Weights of a small text-conditioned image diffusion model.
Data: trained on regions of photos with short descriptions (Visual Genome), 101725 training examples, 8.7 epochs.
Rows from block 6 of the denoiser, named by matrix and row number. Each number is 128 + 24 x the weight over its row's rms, rounded and kept within 0 to 255. All counts start at 0. Numbers have three digits each. After the name is the row's rms in percent of the matrix's.
# emb: conditioning projection (model.mid.2.emb.weight, 512x192), inputs 64-127
emb.265 066:168134105119109117151106109127132126169139102154157135083155155139141172098157088150123136132143119111114144109159138184188168126160111107124161140115117150105141124097152159114124167139144133
emb.266 062:120147101127099115122127130150156142187134143149127117123135141117116141102149130145143152186116138141143150128185118196190190143160111124150154141149131131117140093129151114141104183162101152
emb.267 059:117122133134106102130088111146168089145163133117150143131136105166149140110138109136118137170116129125105102142149134131167137100103105115143117130113118156108100135116114119132083132137086104
emb.268 132:177112076124140122120122138168111142144156031128128171148116169128122138125135144125139134044114159133080071133130122042130129135123134105130141115153149142131185141136128136137177120128127123
emb.269 185:139149152151122118141104110128143114127097067136139108106142128135154126122038118125106138000123106138120126105102139070111113108122134134123136136114098110118134117113128128106135098131120139
emb.270 058:100141164152131153123121065121132131111120123158148112109138066166161150098075125126111161063123090141153161112106159105130124101140129155143130137115088101117096128124140134095073124139100158
emb.271 077:147100118116137115108119114116135122189131132144145138115158168138142130115153111125119129143119138151142119122167127176197190132150124126125152141119133142124118119119140122115123199142106146
emb.272 081:136118099124125118135120133126140109181139144121137109136122139112132120114181108157140132158106122126168157125177138200192174100152116142132149135124150133117106115102148111123130199139136106
emb.273 103:117132158137128125137122126116133122115103087147144104092144105123154139125032113148104138031127093127118131100094144066115119106120117136120123120119111124125127136108129120109139119107127128
emb.274 071:133131087119121136117140131119118126151118175102126113118114127124109126109174116143149123183145126125164147111192131194204161108159109144128154135112113143127109137122121126124112197163125108
emb.275 072:159115157132127121146115143140129127175124127142130132134156176137121148120161113146122133185129104120123126093171152170183171110150128130119149148160113158116160116134106105134142185136132144
emb.276 075:212097111125147120126135138135131138180150065138124153111125197128133145143099125129120129112128135135105066134139138076146153114122111134123178155127126149128191140107114151117206140141133135
emb.277 052:156136137090119123127082129128121104155165106162128132103140171150136126115154114117117144234106154168111132136154124115169150151090131120078159137171125148129157113129107117139163187163113112
emb.278 211:147099076104136140113124138162117144144175061134122176147127152119110127145116147132142113106121163125102067140137114015127132139117138104120146119162166160132180143139109145147193128128125117
emb.279 056:139155123157096110121159117113156126160106131136152119122129143140126129117131108126100145157116115157106160107167140191215161097125116125143129129114112117130142119115142117105084165182130133
emb.280 045:175110157101131140147124125176123148175136142167150120129109213112112115105120109125106110219105145143142108111131157101168162130080154139151137137134118152161136152146151110150148144154122129
emb.281 060:109125152112107119131106144122130124164153172117145122115138114115153147124196116132156139225136152116133156108159131187169156132136134097128155120139131159138091104121101124137120156156140103
emb.282 076:098157132123115128140109112115144126087110130140109144121120089138152144072103102086085119099114112137111133119096147074099108113089140139117089118106139120119111111088136128118106107100109118
emb.283 078:147145148101110122163085120141139113104128116145159139130181124149151166115111114116109157166137139153109079114133155042126124103128125100086146140157115129103131113098114175131136139111154131
emb.284 077:165110115126130133141115127146140053168121105139133160109137140132143115133112110102098126162135123134098087117155138085175140087124102145113143146152122159114155121125127141125153175115109132
emb.285 062:128134162120118146132087116137152105121123087162097151128154138128151123126127134085123131172137107118067069121129144030124117119139121106109127113131144145125135134123097162144153126149064129
emb.286 093:184115111129153117121119145132123103117118049119123151133111181128121130121083141131125128021153130117103073124109128036117125116113130135146149117140139131138196130133136152135195100116131133
emb.287 051:148119111127136108113092093144152140161184126153167136110135151146120119153162097138102101129146126134100118147184130168168180122159145137124147163156096157098127144104120122112117172163146136
emb.288 059:162137140121109122142101156177124134177126087121138128106133168149178133118125127110116135118129137131133135130131129157199157120146110132104175138136106140100157093101139149099179190149124139
emb.289 042:144175137116117091123136148131124162141148132172108143145175133108140179108096126148113136148109136156199084149130126098130106124147118119104154123113113164126150150175152111136197118172119133
emb.290 077:160126089116124150105100118147102145129141064103121131122124144118106122141107124123122107093124163125075078122121127016106132104113127099123126142144134132131154130124123094141189084118122123
emb.291 050:215098085086171131123091159123141132175171092131114161111136180164099101159102139135118127082126128133134093126151116138152143119110119130145146129157114204101146117109116143105149120150123131
emb.292 056:167119081113129126120143131175163137148150116148130123138167168145117140125191136112098118143105158151128098121183133190190179142133133144143153123158151144137167120142136139151153180136131119
emb.293 121:152089069093139133104118146169120135134162073130122167135126148125105127135103141142138111073128153108083095133119113064121116135112142096111153113157145142134181156132121154148188088129112128
emb.294 057:169128129114123078113131146162147142164149107145151131127138206126114146134139115114132118099135161136148117099157118152194127127144120146141162143147145156122151104111116136148147170131138141
emb.295 068:136137017118142139091105136140134152116150097123116164150103124101106136153135144122150131089141154116110104131094112056104128118125143119130124143144148158123188132148121160128179109150118121
emb.296 104:162105074114130150102117134155120120142152069129122149138125156136119132145078145114132124098135149126086095130118119016106119133107131119141140120136129152134178127141125146146180119114127140
emb.297 078:142121115119128127106104134146132161166141145116123129139136136123107125122165111136153136179131145135139143118173125213214186136148131098128164139129122127120128133113120124128138195136118125
emb.298 084:180114144103148124127107111151107136166131059152137143130131171125133129108121150129133119157132152121100065117137127035171151117119146114104160119146134168105165121124116159127158177128117121
emb.299 079:190127120124159136125134141170111136170151081142119168140111190095112129141116140168145110127115159129098067138145109059169148138128124124135150104158129165153172124154130135148195137109094119
emb.300 060:177146104111117148138105128153119156173153105132143157137136162120124139150177119142131128221126139133116106133167133081158152129118160109105151117136136176115176120117106122147171174105094107
emb.301 071:164109035122108160109112147158119149127158121128114142156144116125114135143136123124131110155158156126102082135158138007099113119110138116108132119141173170143173133153124141117174120108143108
emb.302 102:114154155170112107164135127114145118110095118110163119095137115133154165124057088135107134112124083141185157074096150097106105101127121154119124150114074105106113090113128128082145099135135141
emb.303 070:165131128121154120108097128155114091168134054131142152122123189147145131098099125120095109093127143117087084123170117095158139126117135134124169105149106145135175114114114124127190176126115124
emb.304 071:182115119122124134123143127141099068145120097144119151136116194136124135106079103124117114025123113129134093126134142105154139100112108139134146123118126117138193112120155138115150135110137111
emb.305 052:183087106113163143107122145151119143182177111149126151136136159119109152141149122091120120198130138143126117136144103107166166150121124080104166118119141145136162144144130111097149162149145129
emb.306 065:166100109118114150107130134138132087164156109155122169125133135111142144133128127146098132169099130089083070130166092061156144124100121142124169109171124168149149140123138156159150165115093120
emb.307 063:145153197155121116148105134114139126128109087142134133091129155146164136132095113134127152032107103135185137101129135136161124114139139120144157132134111121127121111113125147125132142118130141
emb.308 080:168120150132116129143116125141124150180123115158131151109143159127119114125152130120138152158140126116098088133176130053173161115121112135148156135145129143109161123120124150125180165138137121
emb.309 052:193159146092090144149091128164135157130123082150109144121121209119145156091120141140137164157111135122091081090134103119109125109087123110136139117134101142120101133135141140090121137141100127
emb.310 072:128128112156141115117119129123141138141085116146144111101092149138125127127084088095116104051094113106150147106101143166126123083115146121093130120128109121118144108118145137122114116114112107
emb.311 110:172116048095138141117127131162116153137166075152135173153113147127124126137136151150120138124103141139107062134119120039113122126122130112111144124141152168129178134123119125156214113134129121
emb.312 099:163106123104128146128114130154109091158135096131121158122122157132137149145132136150130126150145120121115074122167130045177156124100116141115173136169130172142176138131103145138177168120119117
emb.313 058:168124126113119126101072148158135123185108079116117122117124164141152114101107121142113129124110138138110113105167147160203130156134120153167168132121121126108161140120148109120146165123133096
emb.314 066:153124131149138122115128134164130152156113087131129133126126143110134114159059130115151114033144125100123096130152147050151112134102148111153149104139099131125195138121090127126158138135134124
emb.315 061:188133119134091106113114107158144111141096111120104133135131182114113149110103119150124123048108161127101127116173151170163124156095104137133161131138096127124141116107129119140165139136126133
emb.316 067:129125125110117125142126126123133123178140133146125121131122157147139117110177114143154132142139158130154134132190147193170168123123114143132172133142129149134112128096123132128104200113105142
emb.317 078:181103084109149121085114165145109153154147106123108135145107164107117109115127133144124095141111147114125073152151132094175169142131117132110158124155163144115171145119134109132191170152109123
emb.318 073:158103162137140116138107139132122169165137146144137139114097165116121111108133111120093135184126123132100099132172152130179155131106128140163168125146123156127125139125162123114108199097118123
emb.319 059:174133118151136135126145115159112110166147045116127134125111137130125093122078108158099145122151135128109082138118144059164153119124138142146147128167159160117179152143158134119191134137143114
emb.320 060:142086115139130153089101129122119148140143131142148151157160134129142168134144130125121150181155102133154080121168147155142142103131145110122147134115112140126109111119075131114184168146113123
emb.321 077:108124117124124086146136129123145131142150158122158096119109139121133137112174125149115118197122128123157170111158145212200169132154130127121138141120140137121093121103142130132103163157138121
emb.322 066:136132143114117140164131132144137137184158162144115144145162154149130158116174129124130146204140100134149135132167145187206164129140109127124134131130126165153115118109132146136112171155139129
emb.323 073:106110125157134107124151140095158110166102195122116100104121119143127130112167107138143122173103115114151176131156137253190173128127135138151120134106118115129117115127126111126119164142128128
emb.324 079:168100138121143123124110127173099115178131094127106174121129169137147142105155117169100143210119133133093088118172112093181168149128113096094173141150125168117163131119132134143127179130128138
emb.325 055:105128144122115130117105138111143112126114170136149100130178114118118121130159111100097127167132128140151203116161149174175169110106120143114149126105128118106092099111103082099119159144125100
emb.326 075:068100099143131120106118147081124123092128185118124104133122077116111132133202116115110121185113137119129147129161092198115147118156101117114085107114140130115086139116145127128087114163131103
emb.327 063:144127146111134142133111138145093126120138102138120170121118130105117108123107123123093145168121120125095059134136133000126120139102145117109149115147125138114136125152160132133134111105114115
emb.328 074:124154152113106089138120121127146164144153204133143143113134111125124139138181132118103134255121131152145138087179155151149143103133145119097133131105101152137102094127097150110147177174142112
emb.329 064:174129146157128107119121116108176089163102083125126127124127178130149124078087112101081120074093113132102099106127141141184152112107086166105134128133077128118161109083155123111138122137111139
emb.330 066:151090124107144143128141164130097089125172108138133163165108097126106128147177145111124110248114120138123083140118135090111102165116126083146123138147149164122111158122113160163142141149117115
emb.331 069:158110134126087096125113138131120133154120148106133141111164144138128136131155109153144123184143117131149124100195134162205164141150105078099170133151119165112144091115119130124155173154130152
emb.332 059:201114098105119136119093103148149105173137073126129140116168174142145126130093109125104142029126143081088107123118136117182126101125121135126177148120092141125148147118144125122139143124138113
emb.333 097:142125102120131120095138133152131127176133151110107143145104147118124133142199129125119127185111141114157123142168136173187175151128139114140141134135143165129129145124111106154124199138118119
emb.334 075:133109098114116104132108122167122132199137129137128130103127153118124141118157112142099114169114133111147132133175140149225179120133121116116169121135112167132149138123136134113131189125112125
emb.335 120:153081114114130144129116123146119152139150046132130170133132162134129126140094144144127127058128151113092071124138127000118119116111157131119141125154135144117171120128127134128179123129116124
emb.336 109:144109100099147149106135130166096132122140061125117180141118143111106114136087149140125096088116155098105064140106124032092112129094157105132139101156159140131170155159116134146175103107128115
emb.337 060:189139133129125124128087130148124117130133056147144168099119164156149134118066105103095114061156102132102100128135135096171137141124107140139154146119110167123163111112142135141183089130145115
emb.338 066:179117107113126111117130137146105153178157107165099145140145215133136136135118131129134158109118148123120103123129135128165196117122130104140142113155135143126189117137127131136179178144120124
emb.339 054:172128156140106120140112122142106139141113064143134138110169170143136134118091103140097122074135105131124097129129139073133156098110123170136128161154090133124157118120102137099195158135117142
emb.340 108:177097117118129146119108140159115130154157045128100175150123167120124127127087131142119127063116148125113092128144122037152145136118138132118163115147134157133170132140129128134178143138128125
emb.341 061:166097109136133114088146150166124107157144108140117153126139163130141141143131133160117122172099111136119112135194140113207170090152121121099175121131131155135168119129109131126135181148115134
emb.342 084:081162131148112116145117137095126166095122152097133117144140066149138155135129119115130170171169119125149166119112128183088096135109128101129085130091097123123090124139087108138108109179137109
emb.343 070:176122110129130107130118142137160114187140127132118133141136144103130126117147110156122145133125158136146114141165108150197182141123151108131147124141137160154155137099106156134177166157109123
emb.344 052:145142103124134126140136129167141164151138066111142124143127133115088090101155144132124133154127153131101120115167130118163153147113109126101153150174132165113152129119137147141164145115123117
emb.345 155:135129156126113140150109130140120107133126015139143139119139136132144140128078128134120131050132107129101095111115126000134123120132126124121128129121129133120148123118124144118165116126125114
emb.346 139:138115134121121113119138134139151096120112126112143115120129125130144133142085125131109131096130105130149080109124124061121122116093154160116126135143110126122147121118131125106139133120122125
emb.347 090:161120067097147130083137141154122176138168090130120154145113135107124125136159154129132086109120152111073139132124101157132119143121134101138113108153159143137164152123116134157160096116128118
emb.348 065:134126138121131103153113142127155129166117112123139109128138154122130126074147126140118139138115129130155098118163143143187193107124126147116174144105107133120133124099149138120140177154117142
emb.349 126:134086094097146170106139135139100127115171090147098189143112122111098124144118161135148089128126159109117061134127089061108136126085160086139123117157155152140151166163105143153165123114112130
emb.350 081:148127130123127104118135122111136113166134165144149122105168146126139139111172124131138133176119137121160148139162134228194168132160112146126152127106124147139131114089134121128109191133124125
emb.351 168:141105121086142175132132128153110151128167083153111182149134137128124128163095170137110118132127144123097044130122117031115126121096149098106134112144144145130154152151103161150197118126120121
emb.352 101:180106060119141139104125152142107116138152063127112153136124163127114132141098137142126105090132157122101074141123122036126142126115114132140154124143154150125177137130144124140218115141130130
emb.353 134:135108066101127136107120151152091138132171095135105172131103144108102112123148156146134093105130168114074088144129114119127131145108139093115137109154155163137167140148127124149151114105118107
emb.354 133:169130145131115128134123130142138144128112040133120136133130164126143130121065134139119127000136120131123082120116132024140135107118124114136141123132112129121161120115118141125173127128125129
emb.355 071:146129147126129093128133135139123125177133158133135124126123135128135119118165093134126158163108137098172159119172117209190146125148094118131138134130119127138104125116147109106117172166131123
emb.356 093:154099078115131156126134140158118099118152057114119156151114122103120132137079151149131115081126153127073073123115112034091116145094162107137131099139133153133162144151119128146177094124119111
emb.357 070:147107112126122142145119147152131173110155141135126138131144123144122162173104154146141146156148157120121112140099150033072106126128137085127118153145145140124146141144098126137186092137139135
emb.358 074:088130146134135103114140156106132116104112219119140109115128084131153116140133114131103129152090096127140170115133123217122118106128159150127114127098143114148072151118142119107066138123130143
emb.359 067:113114079118176182087108138134135093125172086135096180137147109137133125142136124084100093134117159121080079130141109081118134133128124145153112133153119173141153146132157135118168116153088118
emb.360 106:178121123108137140141121137158137130137140055128129172145132165130130140136095123133114127132123134140104076113127124000128124119095143131132142122144128139138177148134129127132200143121134126
emb.361 068:128134121168111113144125115110129134162088167109150117130121136112161121106139121154133148225127113150143165130190149136160155143153137123103131132143119117112122135128153137110086185118140104
emb.362 063:184125107129144119133111131155140136178131073124119146120114170128161128127148106147122130132122107149100068098165112104165156151099167085090151147145106151098173108129101111131161143144124121
emb.363 060:160128082133099125115116140113157113170136114131118132135104165139111118166168130128133118128126149140132116142161142216176203123145128119139168124119116127121122118103114092147132173122132122
emb.364 066:163135123133152126094144150143134096147139121135134144129128131113115118124169130127128103112105138117116101143183125154184150116120139124113156137152137145142146113120119109130105161106088134
emb.365 061:192110123143138116131088139150144145182126112126162149126116180121138187080129120120119125194143138132132112123165125194211159137118123094117171125134117181112143117138140137103153157154106130
emb.366 092:162105119100118150121129160150114167144177077130122149153141150135124134129152140127128139142130142123136067134136111004113144126121139114121149142168136166150209131147121130151187132138117143
emb.367 069:150134101137112106138122129143116144169110128113132112114138173154134135116171124133116129110135132147124153128148133215198185137134120149122145154116139139087126142096155092140115190139117132
emb.368 084:132139159102112132174103118141137162142152130155142135125159117148135131140148122145144169202134118165151160114143119106134129137145166110164139156134117159138131107129080142165150124169129138
emb.369 071:183110139145121134136160136152147147173149093120126152136099194140132112115085123133129145091123129129146076131157147040165130118125116117130164125152122129130156124154133138122156190124137128
emb.370 067:104134159092116115120146132121113183115149169145120146142142101151132128156158127129114139255123120102105085108099148027124096139120118103146115128145109141106118116138107142126147117131121126
emb.371 058:193101129136170133111134141147135150153136105129132131122110176131122150153095156164144144118120112140132102119154142096181160128087139140110153129130117158108171124145105107119155173115113123
emb.372 037:123172127126113138159103150113134127116127125134164109128126125115139143148105138164118157154143067099159111143112115093109152145075129138092130130125089160116144115148110149118133131121100130
emb.373 078:193101097108135143118114148170123108167142054132121160141115170119124121151128131123110123152133141109099060143138129025153127130108117133135148110158150177123177143141106140159167128133099107
emb.374 067:165135112135132128132093154127142120163133148151124119127134158137137157129167125130131109153121135143144134119175141220200184139103125142106128138124108116143110124091130123120138186134122146
emb.375 066:163142116104127129123149138140150125164133093139118119142132208168110125121128101128125142097132143141142106152145133182183159127120134147149183143118124125121185121139130149118166187143128108
emb.376 058:173099108098127112116094132144119127154155072142145152130141182112142127140100137120123096107111168101094143106138091082164126118094117118087173126151131165126170137141136126159214140145113137
emb.377 163:132111118106126152134123137167122150141158053139117173127141152133120143142108149131130134144137141138096048128133119006107116116099137102112140131165142151128158151151112156136216109132134131
emb.378 060:154163144144109118131125129141135126166144128127124124124129157130124123125162133140135130160113138127112129117190110178184188139121110125112146127132152156118123128124123103129132215143111098
emb.379 057:157086093144156152094133112141139133168126119142124109117113159118139124137120146110102106040105132093128126161170128150183155148087143124118105107125151108145131126120153104133118130135124122
emb.380 065:164135133134101129155133149163142080159154124139136171111154161140139111112114138134131117159138121102130128129158133093159156112126111198093147144152132113138139111139173129101150183127128127
emb.381 065:136126103112126149109152142119134143190134193123128100118115135126139113127160093133117135174124148119133117145173140178212177168132118111109150149115128157128117117132114125110142208166142129
emb.382 087:144105047089135147123135138155096159132193120140102188145126110112109127143188143150142131168115170123092122168138101131124135123111147098118134126179170166136146136138109128131149118115130129
emb.383 142:168105107101136153115138150173110139150160043136106160150152163124112140148114145138145125069131143137135081146138119067147137138124150081109147124156158138134171145142122164143204145127134128
emb.384 057:130141082122106119098144127114132136148137161127137138141139188164150115078170091135116123180137128131125166122144152216197149135136122146125127148140150150127170104094158128109131148150135149
emb.385 061:140114148132141101098125125133142111138172130119149161141126154120128127107173114119122128177108114135131140145173131161190149113107118135164165131179155124127100113118141118138140219137123146
emb.386 077:121117095125117090115139133146130135192122122132113103116127149127129132102145120146119125141105130120145149137165146191179186135133102123106173144129095123102122112097131117125118196163116134
emb.387 062:142127115115132116140145131173123094174140161139122132123160133124126118129179122152134114191140133140151121124159116181181149160128118140130160113148139160115113124135137096133139174128115118
emb.388 085:138126151123140113130136140143138153171103139124132131126118155130126130130140121122115132153118122124173165126175144225191171116138126187096146140125114138111102120104155097116103189121151135
emb.389 079:110135118134130137131132132126143135181124156120138141143120146133122095105174116163123126150121138116158152123181152203197165125139133104128149121153127130131116127106147111121105197141123131
emb.390 130:149091081101139145117131140173098149141156046116101173137118138131110114142122136133146112087127156122092066135120122030135128143115139111124152127142149145125185135143114131154176128125120115
emb.391 075:161126111129131108121128132128129123173128130109125140151116156118122158134178102141130139174092133110146108143185123177191167132161157110124172133140138130134141101104147131135153204145128132
emb.392 070:153142169155116130155141132113145133123082124158130111109133139137147174101048115136115109046124104144121116094111149100104116099152122132106122148108074111101144123109154148092111123127121124
emb.393 097:150108097101136146110145141163136093157163122115129152146125139114111101146117130122119113160135143126124067123160139052155151139105154156104158118170145162138166121136122099141183167119102113
emb.394 061:163104113121149132124131137137116107144120078146099150127114163113119121124072117112134097043120137143107098137164113074165140145102158159123182142147138123118151138125110135135199146138102110
emb.395 064:171123166123121096120105138112137156173119120114155116132118154128142141123118085159127149121095123133116142122152123155177171138143109148126150126121091138152155109106149116111154179111111128
emb.396 096:117159175141148104149136139121150120104099166145144087109111126128159130104086099149122135111121083127114156102113133155126121111129137148127123115100089109115095112121146115120044123118118118
emb.397 099:169123120109144159110131134170117118142135087129116159144124155100119125151131152127137121155145139133100059131143128000138131129098120117132149132143137145139174144142132130141203129130125138
emb.398 050:088124134128125114148122139147124140141094156111111102110154075166177133136153097136116147206095100152124155106180143201149119163157096142134133138132134127117144099094118110109121154139130135
emb.399 188:136103096105137166116126128165105140133171077139109180139141136121122130154099163127129112108129158111095042122125113028124128128109135100117149123163163152135163154147121151127207124115107123
emb.400 067:185093102125129138110108134168137113160150074146114144120141177108129109141110130094103132152120153131093071132109146037155150145123086116127162138153163155132177131110115139134208143102117128
emb.401 050:165117120133148093128125152138149104154110116104136144097127168092129113123113126122135101111137132134108127111134124132200148124100087115093151138130094131115171136147151121121138166135104120
emb.402 052:148155139107135147166092103129141107168108077149123120120147190143131134143105127128141149154124158137089098122139143130148114139096182140139133125164111160132155137150115149135150121155121099
emb.403 087:182113104114137131125127133156136135159146049122123161117139188129131150130101128125117123101129143125093071126124139056145119130110130126145139121140150123139180145128116125140202124132147126
emb.404 128:144109074103127151117128138144105149130163056128105171149128133112112111142126143145136105057132159112081109134125108061103141132106140115126134115147162159137177147150128128144184099122117112
emb.405 077:174126089142139106108127152133125132167149092122121123141100159128115126115146130135126096085130161099104121143144116176196175117125123123091161123127127127124131120123144101133149174131106112
emb.406 074:165112081120148142103123136159119097188125118156105139134125195117132110118151125115086110091122124110119061143154137150190149130115120148108161118137157141134164147121132108121171162132108115
emb.407 155:167098090106137151115125134161121130148160051115131167135116160125118135125109144132126122057126147132111076135140121009130143133109120111116147125157152164133183130138127148140201132124125128
emb.408 063:159123142120116129132097106136127134201144146184148151097141169133115141127143112117135114160145128115126088116158127139176172145156139124109175127131113156130126115103117132134167206143141153
emb.409 075:114078105109156138116118128121121072123145101122103148140135112112134124130128153137120121206084133112101067083135119093140169141077131138132151104162126177118153127113110162140135135104082121
emb.410 077:176127088110142138125139146166135124152167102138101179138126183118131130129130122133115111192101132137136063141166135090181132149102141128128142138157145154119181147145130119150211167112129130
emb.411 121:137150163144118124155112113119135087111111081119138107113143139158159130123063110122100133007142108130113109102095142047096100118128120132151109137107105105113140121119110141110126094136130129
emb.412 146:154110083110142134115129148149116152115145061139110145143114138122105129153112147130142108010132154119072096140121106105117128140127154102145141093147156146140175146149120140148176095124126120
emb.413 062:145094113122097111111135123149127124162130158130139132124128122134105155112198121119135135176156111097108141124162139206187157111161084141129183128134127144127123107118145118114136178153135125
emb.414 165:130144177146122117148120120122133131112097048139146110116145141140150154129041122140128148000125111148137119114113134057123116111129133117148139144118101108120125109119126148108155118131126137
emb.415 075:148144148121122113125118139144147150166138165122138108164111138135112137114213086162116116216127138132148147139161127194187156145149152059146159123134106145112130113108126108114154176138151121
emb.416 075:128127102114113123124148146116119137160144143118125117143161144132139113134171141156151137135154149161141139156166141213183158143141123132156142125139137125125105124116139143136118157176130128
emb.417 150:145089073093137152107116137164100159135171075138118166139117142130115135136117158141125109121136160114075060127116110035108116126093141112120131115153156163128176151146124155141188110116116114
emb.418 072:108135081128098128125116143106128162143125167142142144132119066137143135133200115121114123187131127147167147117126118209124137138141120145144122154107126109157096109112090132125105145160113124
emb.419 083:128112092138135113125150152133126127161135178119122101132136117114118129121192118134134095192126146105175179124165122230174166147136136139142135135120137127138124120115145087133095159139128115
emb.420 166:145114120092135155131120133159114165127165059133107170142138147131119129149103150142139125128129141126112052136114119024122118127116138100110137126162155152136168148147104152138215114127125123
emb.421 069:143140121121136113100131149136152134173167098130130111124151165126118146110178112152135148165139124151131134161173122172191163137138141107096170130134131146149132117104120127119125200149144127
emb.422 069:192090091109148110120112141146123129190145067112121142105153190165136135138088113138136127092128123122106078116146128125187131127137133118141141136142124155139181099105127144124177139124112101
emb.423 054:159086094114109139108114136116127141174141118123148140098101145127122134145132148091141093146113146113109080145161141114172134128114098157143153112142120161140163137127100090146150144122130129
emb.424 057:152146122121118137129099149174095112148136095146149147108149175139152129132126085119107131180117146124112081115135139122174115131127157117154139149105161167092140115129100144076191157145150127
emb.425 069:148108070134125150126138125168110153143138117139105168125127174121120131121170152113130093255135161142134084136134132048119108130131153120105150137143144153130179142136126132135155119105127120
emb.426 056:158144095122130129115121117129153110186114123139161117132116151110131115106102075099130125137138148145138127148161155186204144144136115146124187138154088119124128101123154113093157194130119114
emb.427 060:152100129112115136113119151150121125202140105103113157116151198119127158137156121117126128157145142111111102159202109091163136127116130080140155133137134170139174121131106138150153179132096128
emb.428 081:118119054123144134102109138140119155133161087132122148153141119117116136127132122149135094083081155116110136122128128134113106137130122101114145123155181150142127108142136138159168094115132114
emb.429 093:116137181142091112149142130120137114122128199115145125104147132139139131133167101107118143247133105140171152120168134149152138123135121147103148138131098143133085121130141108121093183137116116
emb.430 056:147117094121124125101132101118141149187148157124155153129124129142146139101149111138104126242116134129135166115167146186157162119137118142123123143152089127095119115110112117077122173151139119
emb.431 052:148122116115108119133100135118142108121139073137128133135138112126126125097139099170164109144145123133085122103084141150117110146133152107139130122098102163139143126105121139126083108145106086
emb.432 057:160110100090131128110115149139148143133165105099125143132107152105118130126114099151143119187104132121105114128167102098184165160136146111159178102137146164125156146144111114116151180144109114
emb.433 063:159105129097112138136128131127113112165134082119119144126138207117143143102130140098143124121139130124103118145185144175183150143108114127149153123137145148138173155077144147116143170139143134
emb.434 127:140098087103131165100127137147091164136165077144097167136126147098102138151109157119146105102128169110087086139102098058110118130104149084127135112145152146134165144152100142149182107128116118
emb.435 052:133117164143116108156120109129131138146137118161177161110138150121132146119147102098097177253144129148100110136181131084176126108129147108117135156146114164155130095093128151108161150154116140
emb.436 064:113114132112139200114141144116096137104132120109126141145127100138098132144165123126154140174134147136119143143119110109122084149102147094170108114120147140152117159182092136140117109155110129
emb.437 076:147128117119123105122120129159128115153124141141136118134121132116130128118177113140133134169129128160146162132187135199180168144152129143100139132131124156125106131110134118129104184143123147
emb.438 066:132135165113089116146128141136127141153123149140132122127139140134133116142160130130152135224135129130139117092164117126186130125134159112144136133101141153128140120113109109128185196167134137
emb.439 045:134107092101147139126105132096141114149095116170122129127144126102149125104128092166115127167096119137113105109132135134174148158110134107118134108110115123124094122128061152124157102165135090
emb.440 061:090121123145118100143126147087141115123109137161119104122144142158152109126151117165136163215128149113153142142119128192112122142129133098147075129096115154097099126111121142134150116194144154
emb.441 058:168090107092134115123095152115157084140116107129156105110119165113122129114078114118110107044119117103098089116137124143133123097103131122113132141095130110118176155130117115123109136106115089
emb.442 090:175128084125132141109134150155112139148163066159116148127124168103117123146104142137139110036114146121116073143111125034137130120110123134102160120133131139129196132143132130143197122121115148
emb.443 047:152119085164119128123142135126159133151117107124123111077118151118127121129125101166115101053147148143138138130105145167158127108152121107146103126100077116112148107148116070140131095140174137
emb.444 067:099128144157102120137101122093136102132130136100136116081142093155150142108144095113116152196127091131106170081146132170162100111163098135144087142101080094123101122105148136123104146150109159
emb.445 058:139109097110128159150129129124104118139144112136150160125119149115082123138166138146099133236108166124128112145164121054163154137097168116119129117126127132119183141127114141135151133129123110
emb.446 068:128107123118109102141150149109139139156124202151121105116157118140139150103178119154149141149128131126149171104162125234188168092151125131139142119100089116150099113088140103106114203120133101
emb.447 053:125114146160094127115114120090133110147113092158137095113127188117136100090118131116125121205140130174118144132133130216173142155131138119143121097099084107105136128109137105148149161135141101
emb.448 092:110150197139120106163117113118153122118083141149141100090147112153151123135079083126122159153124072154165168105127142115139109107132122150120097145090083099114101107116159127106148128131142124
emb.449 109:152104134114132136112121129152125094146142093130135153125135165116118122126113133132122113153106127132102067122161113032159139118093131134148150141155137152122146146139132127130149160128109112
emb.450 143:169104103104121151116117121173130122124149059134130168132132153131116132144096148121134125048137134123102069135130124015109120131112131112130147119155135149144171137147114149137197119133119118
emb.451 070:186155101128129115138141149138131103157121124112121108138132165117138134094139094132142117116098113131158158117137140224185155144136113141138168137090113133096130107119162138114098148148136124
emb.452 059:178121108123112091110126140138144107162127066127119098133127189130119124131102116115104124022136095139159115099139128145191144127129109134132133132148136135138171107129159120116167176143128122
emb.453 081:123128120139108113119131158125111123169125172132149099124128130125142117115181120139143114162110125126185142165186143195188174145147135142121157132127118131107106114104138122112123207136133119
emb.454 108:126133127123134116144124140120122109161117154093136103135145132136127141121173117143147143183123135135180152148173118191190170132148115119126144144132124118138103119094100120115115194153141125
emb.455 079:131139151145125093153135142121163137119084112138159095088126127128157139134080091140116137065096109131162117110145153104156132122120120155106141115104107111112138105108152101094115155107129118
emb.456 057:125117108160108116132157131153144134156102147128115133111124146102146101130141116156109137129086121126119172149144148192162161137122133159139141120143128100143102130150122111108141167141118123
emb.457 065:132137111122137126111108146146140135181146165151128113093131142148121124105200135148135130177089149131149162141157108208205181136125135138116147128119099152120117126127114123115116200129119120
emb.458 071:093099061113128142090145159156115143104180132114130179156103116095105132153143131133130113121118148102092118156123097108104114154102126103096135104133175171155136132129101122138150123147100107
emb.459 067:133120067141150129106115140139134080154125121136112134128109117109108117108120130092138100060130124114143152143122112209160181129142101173116132128123113119132130120138185081136099153105120148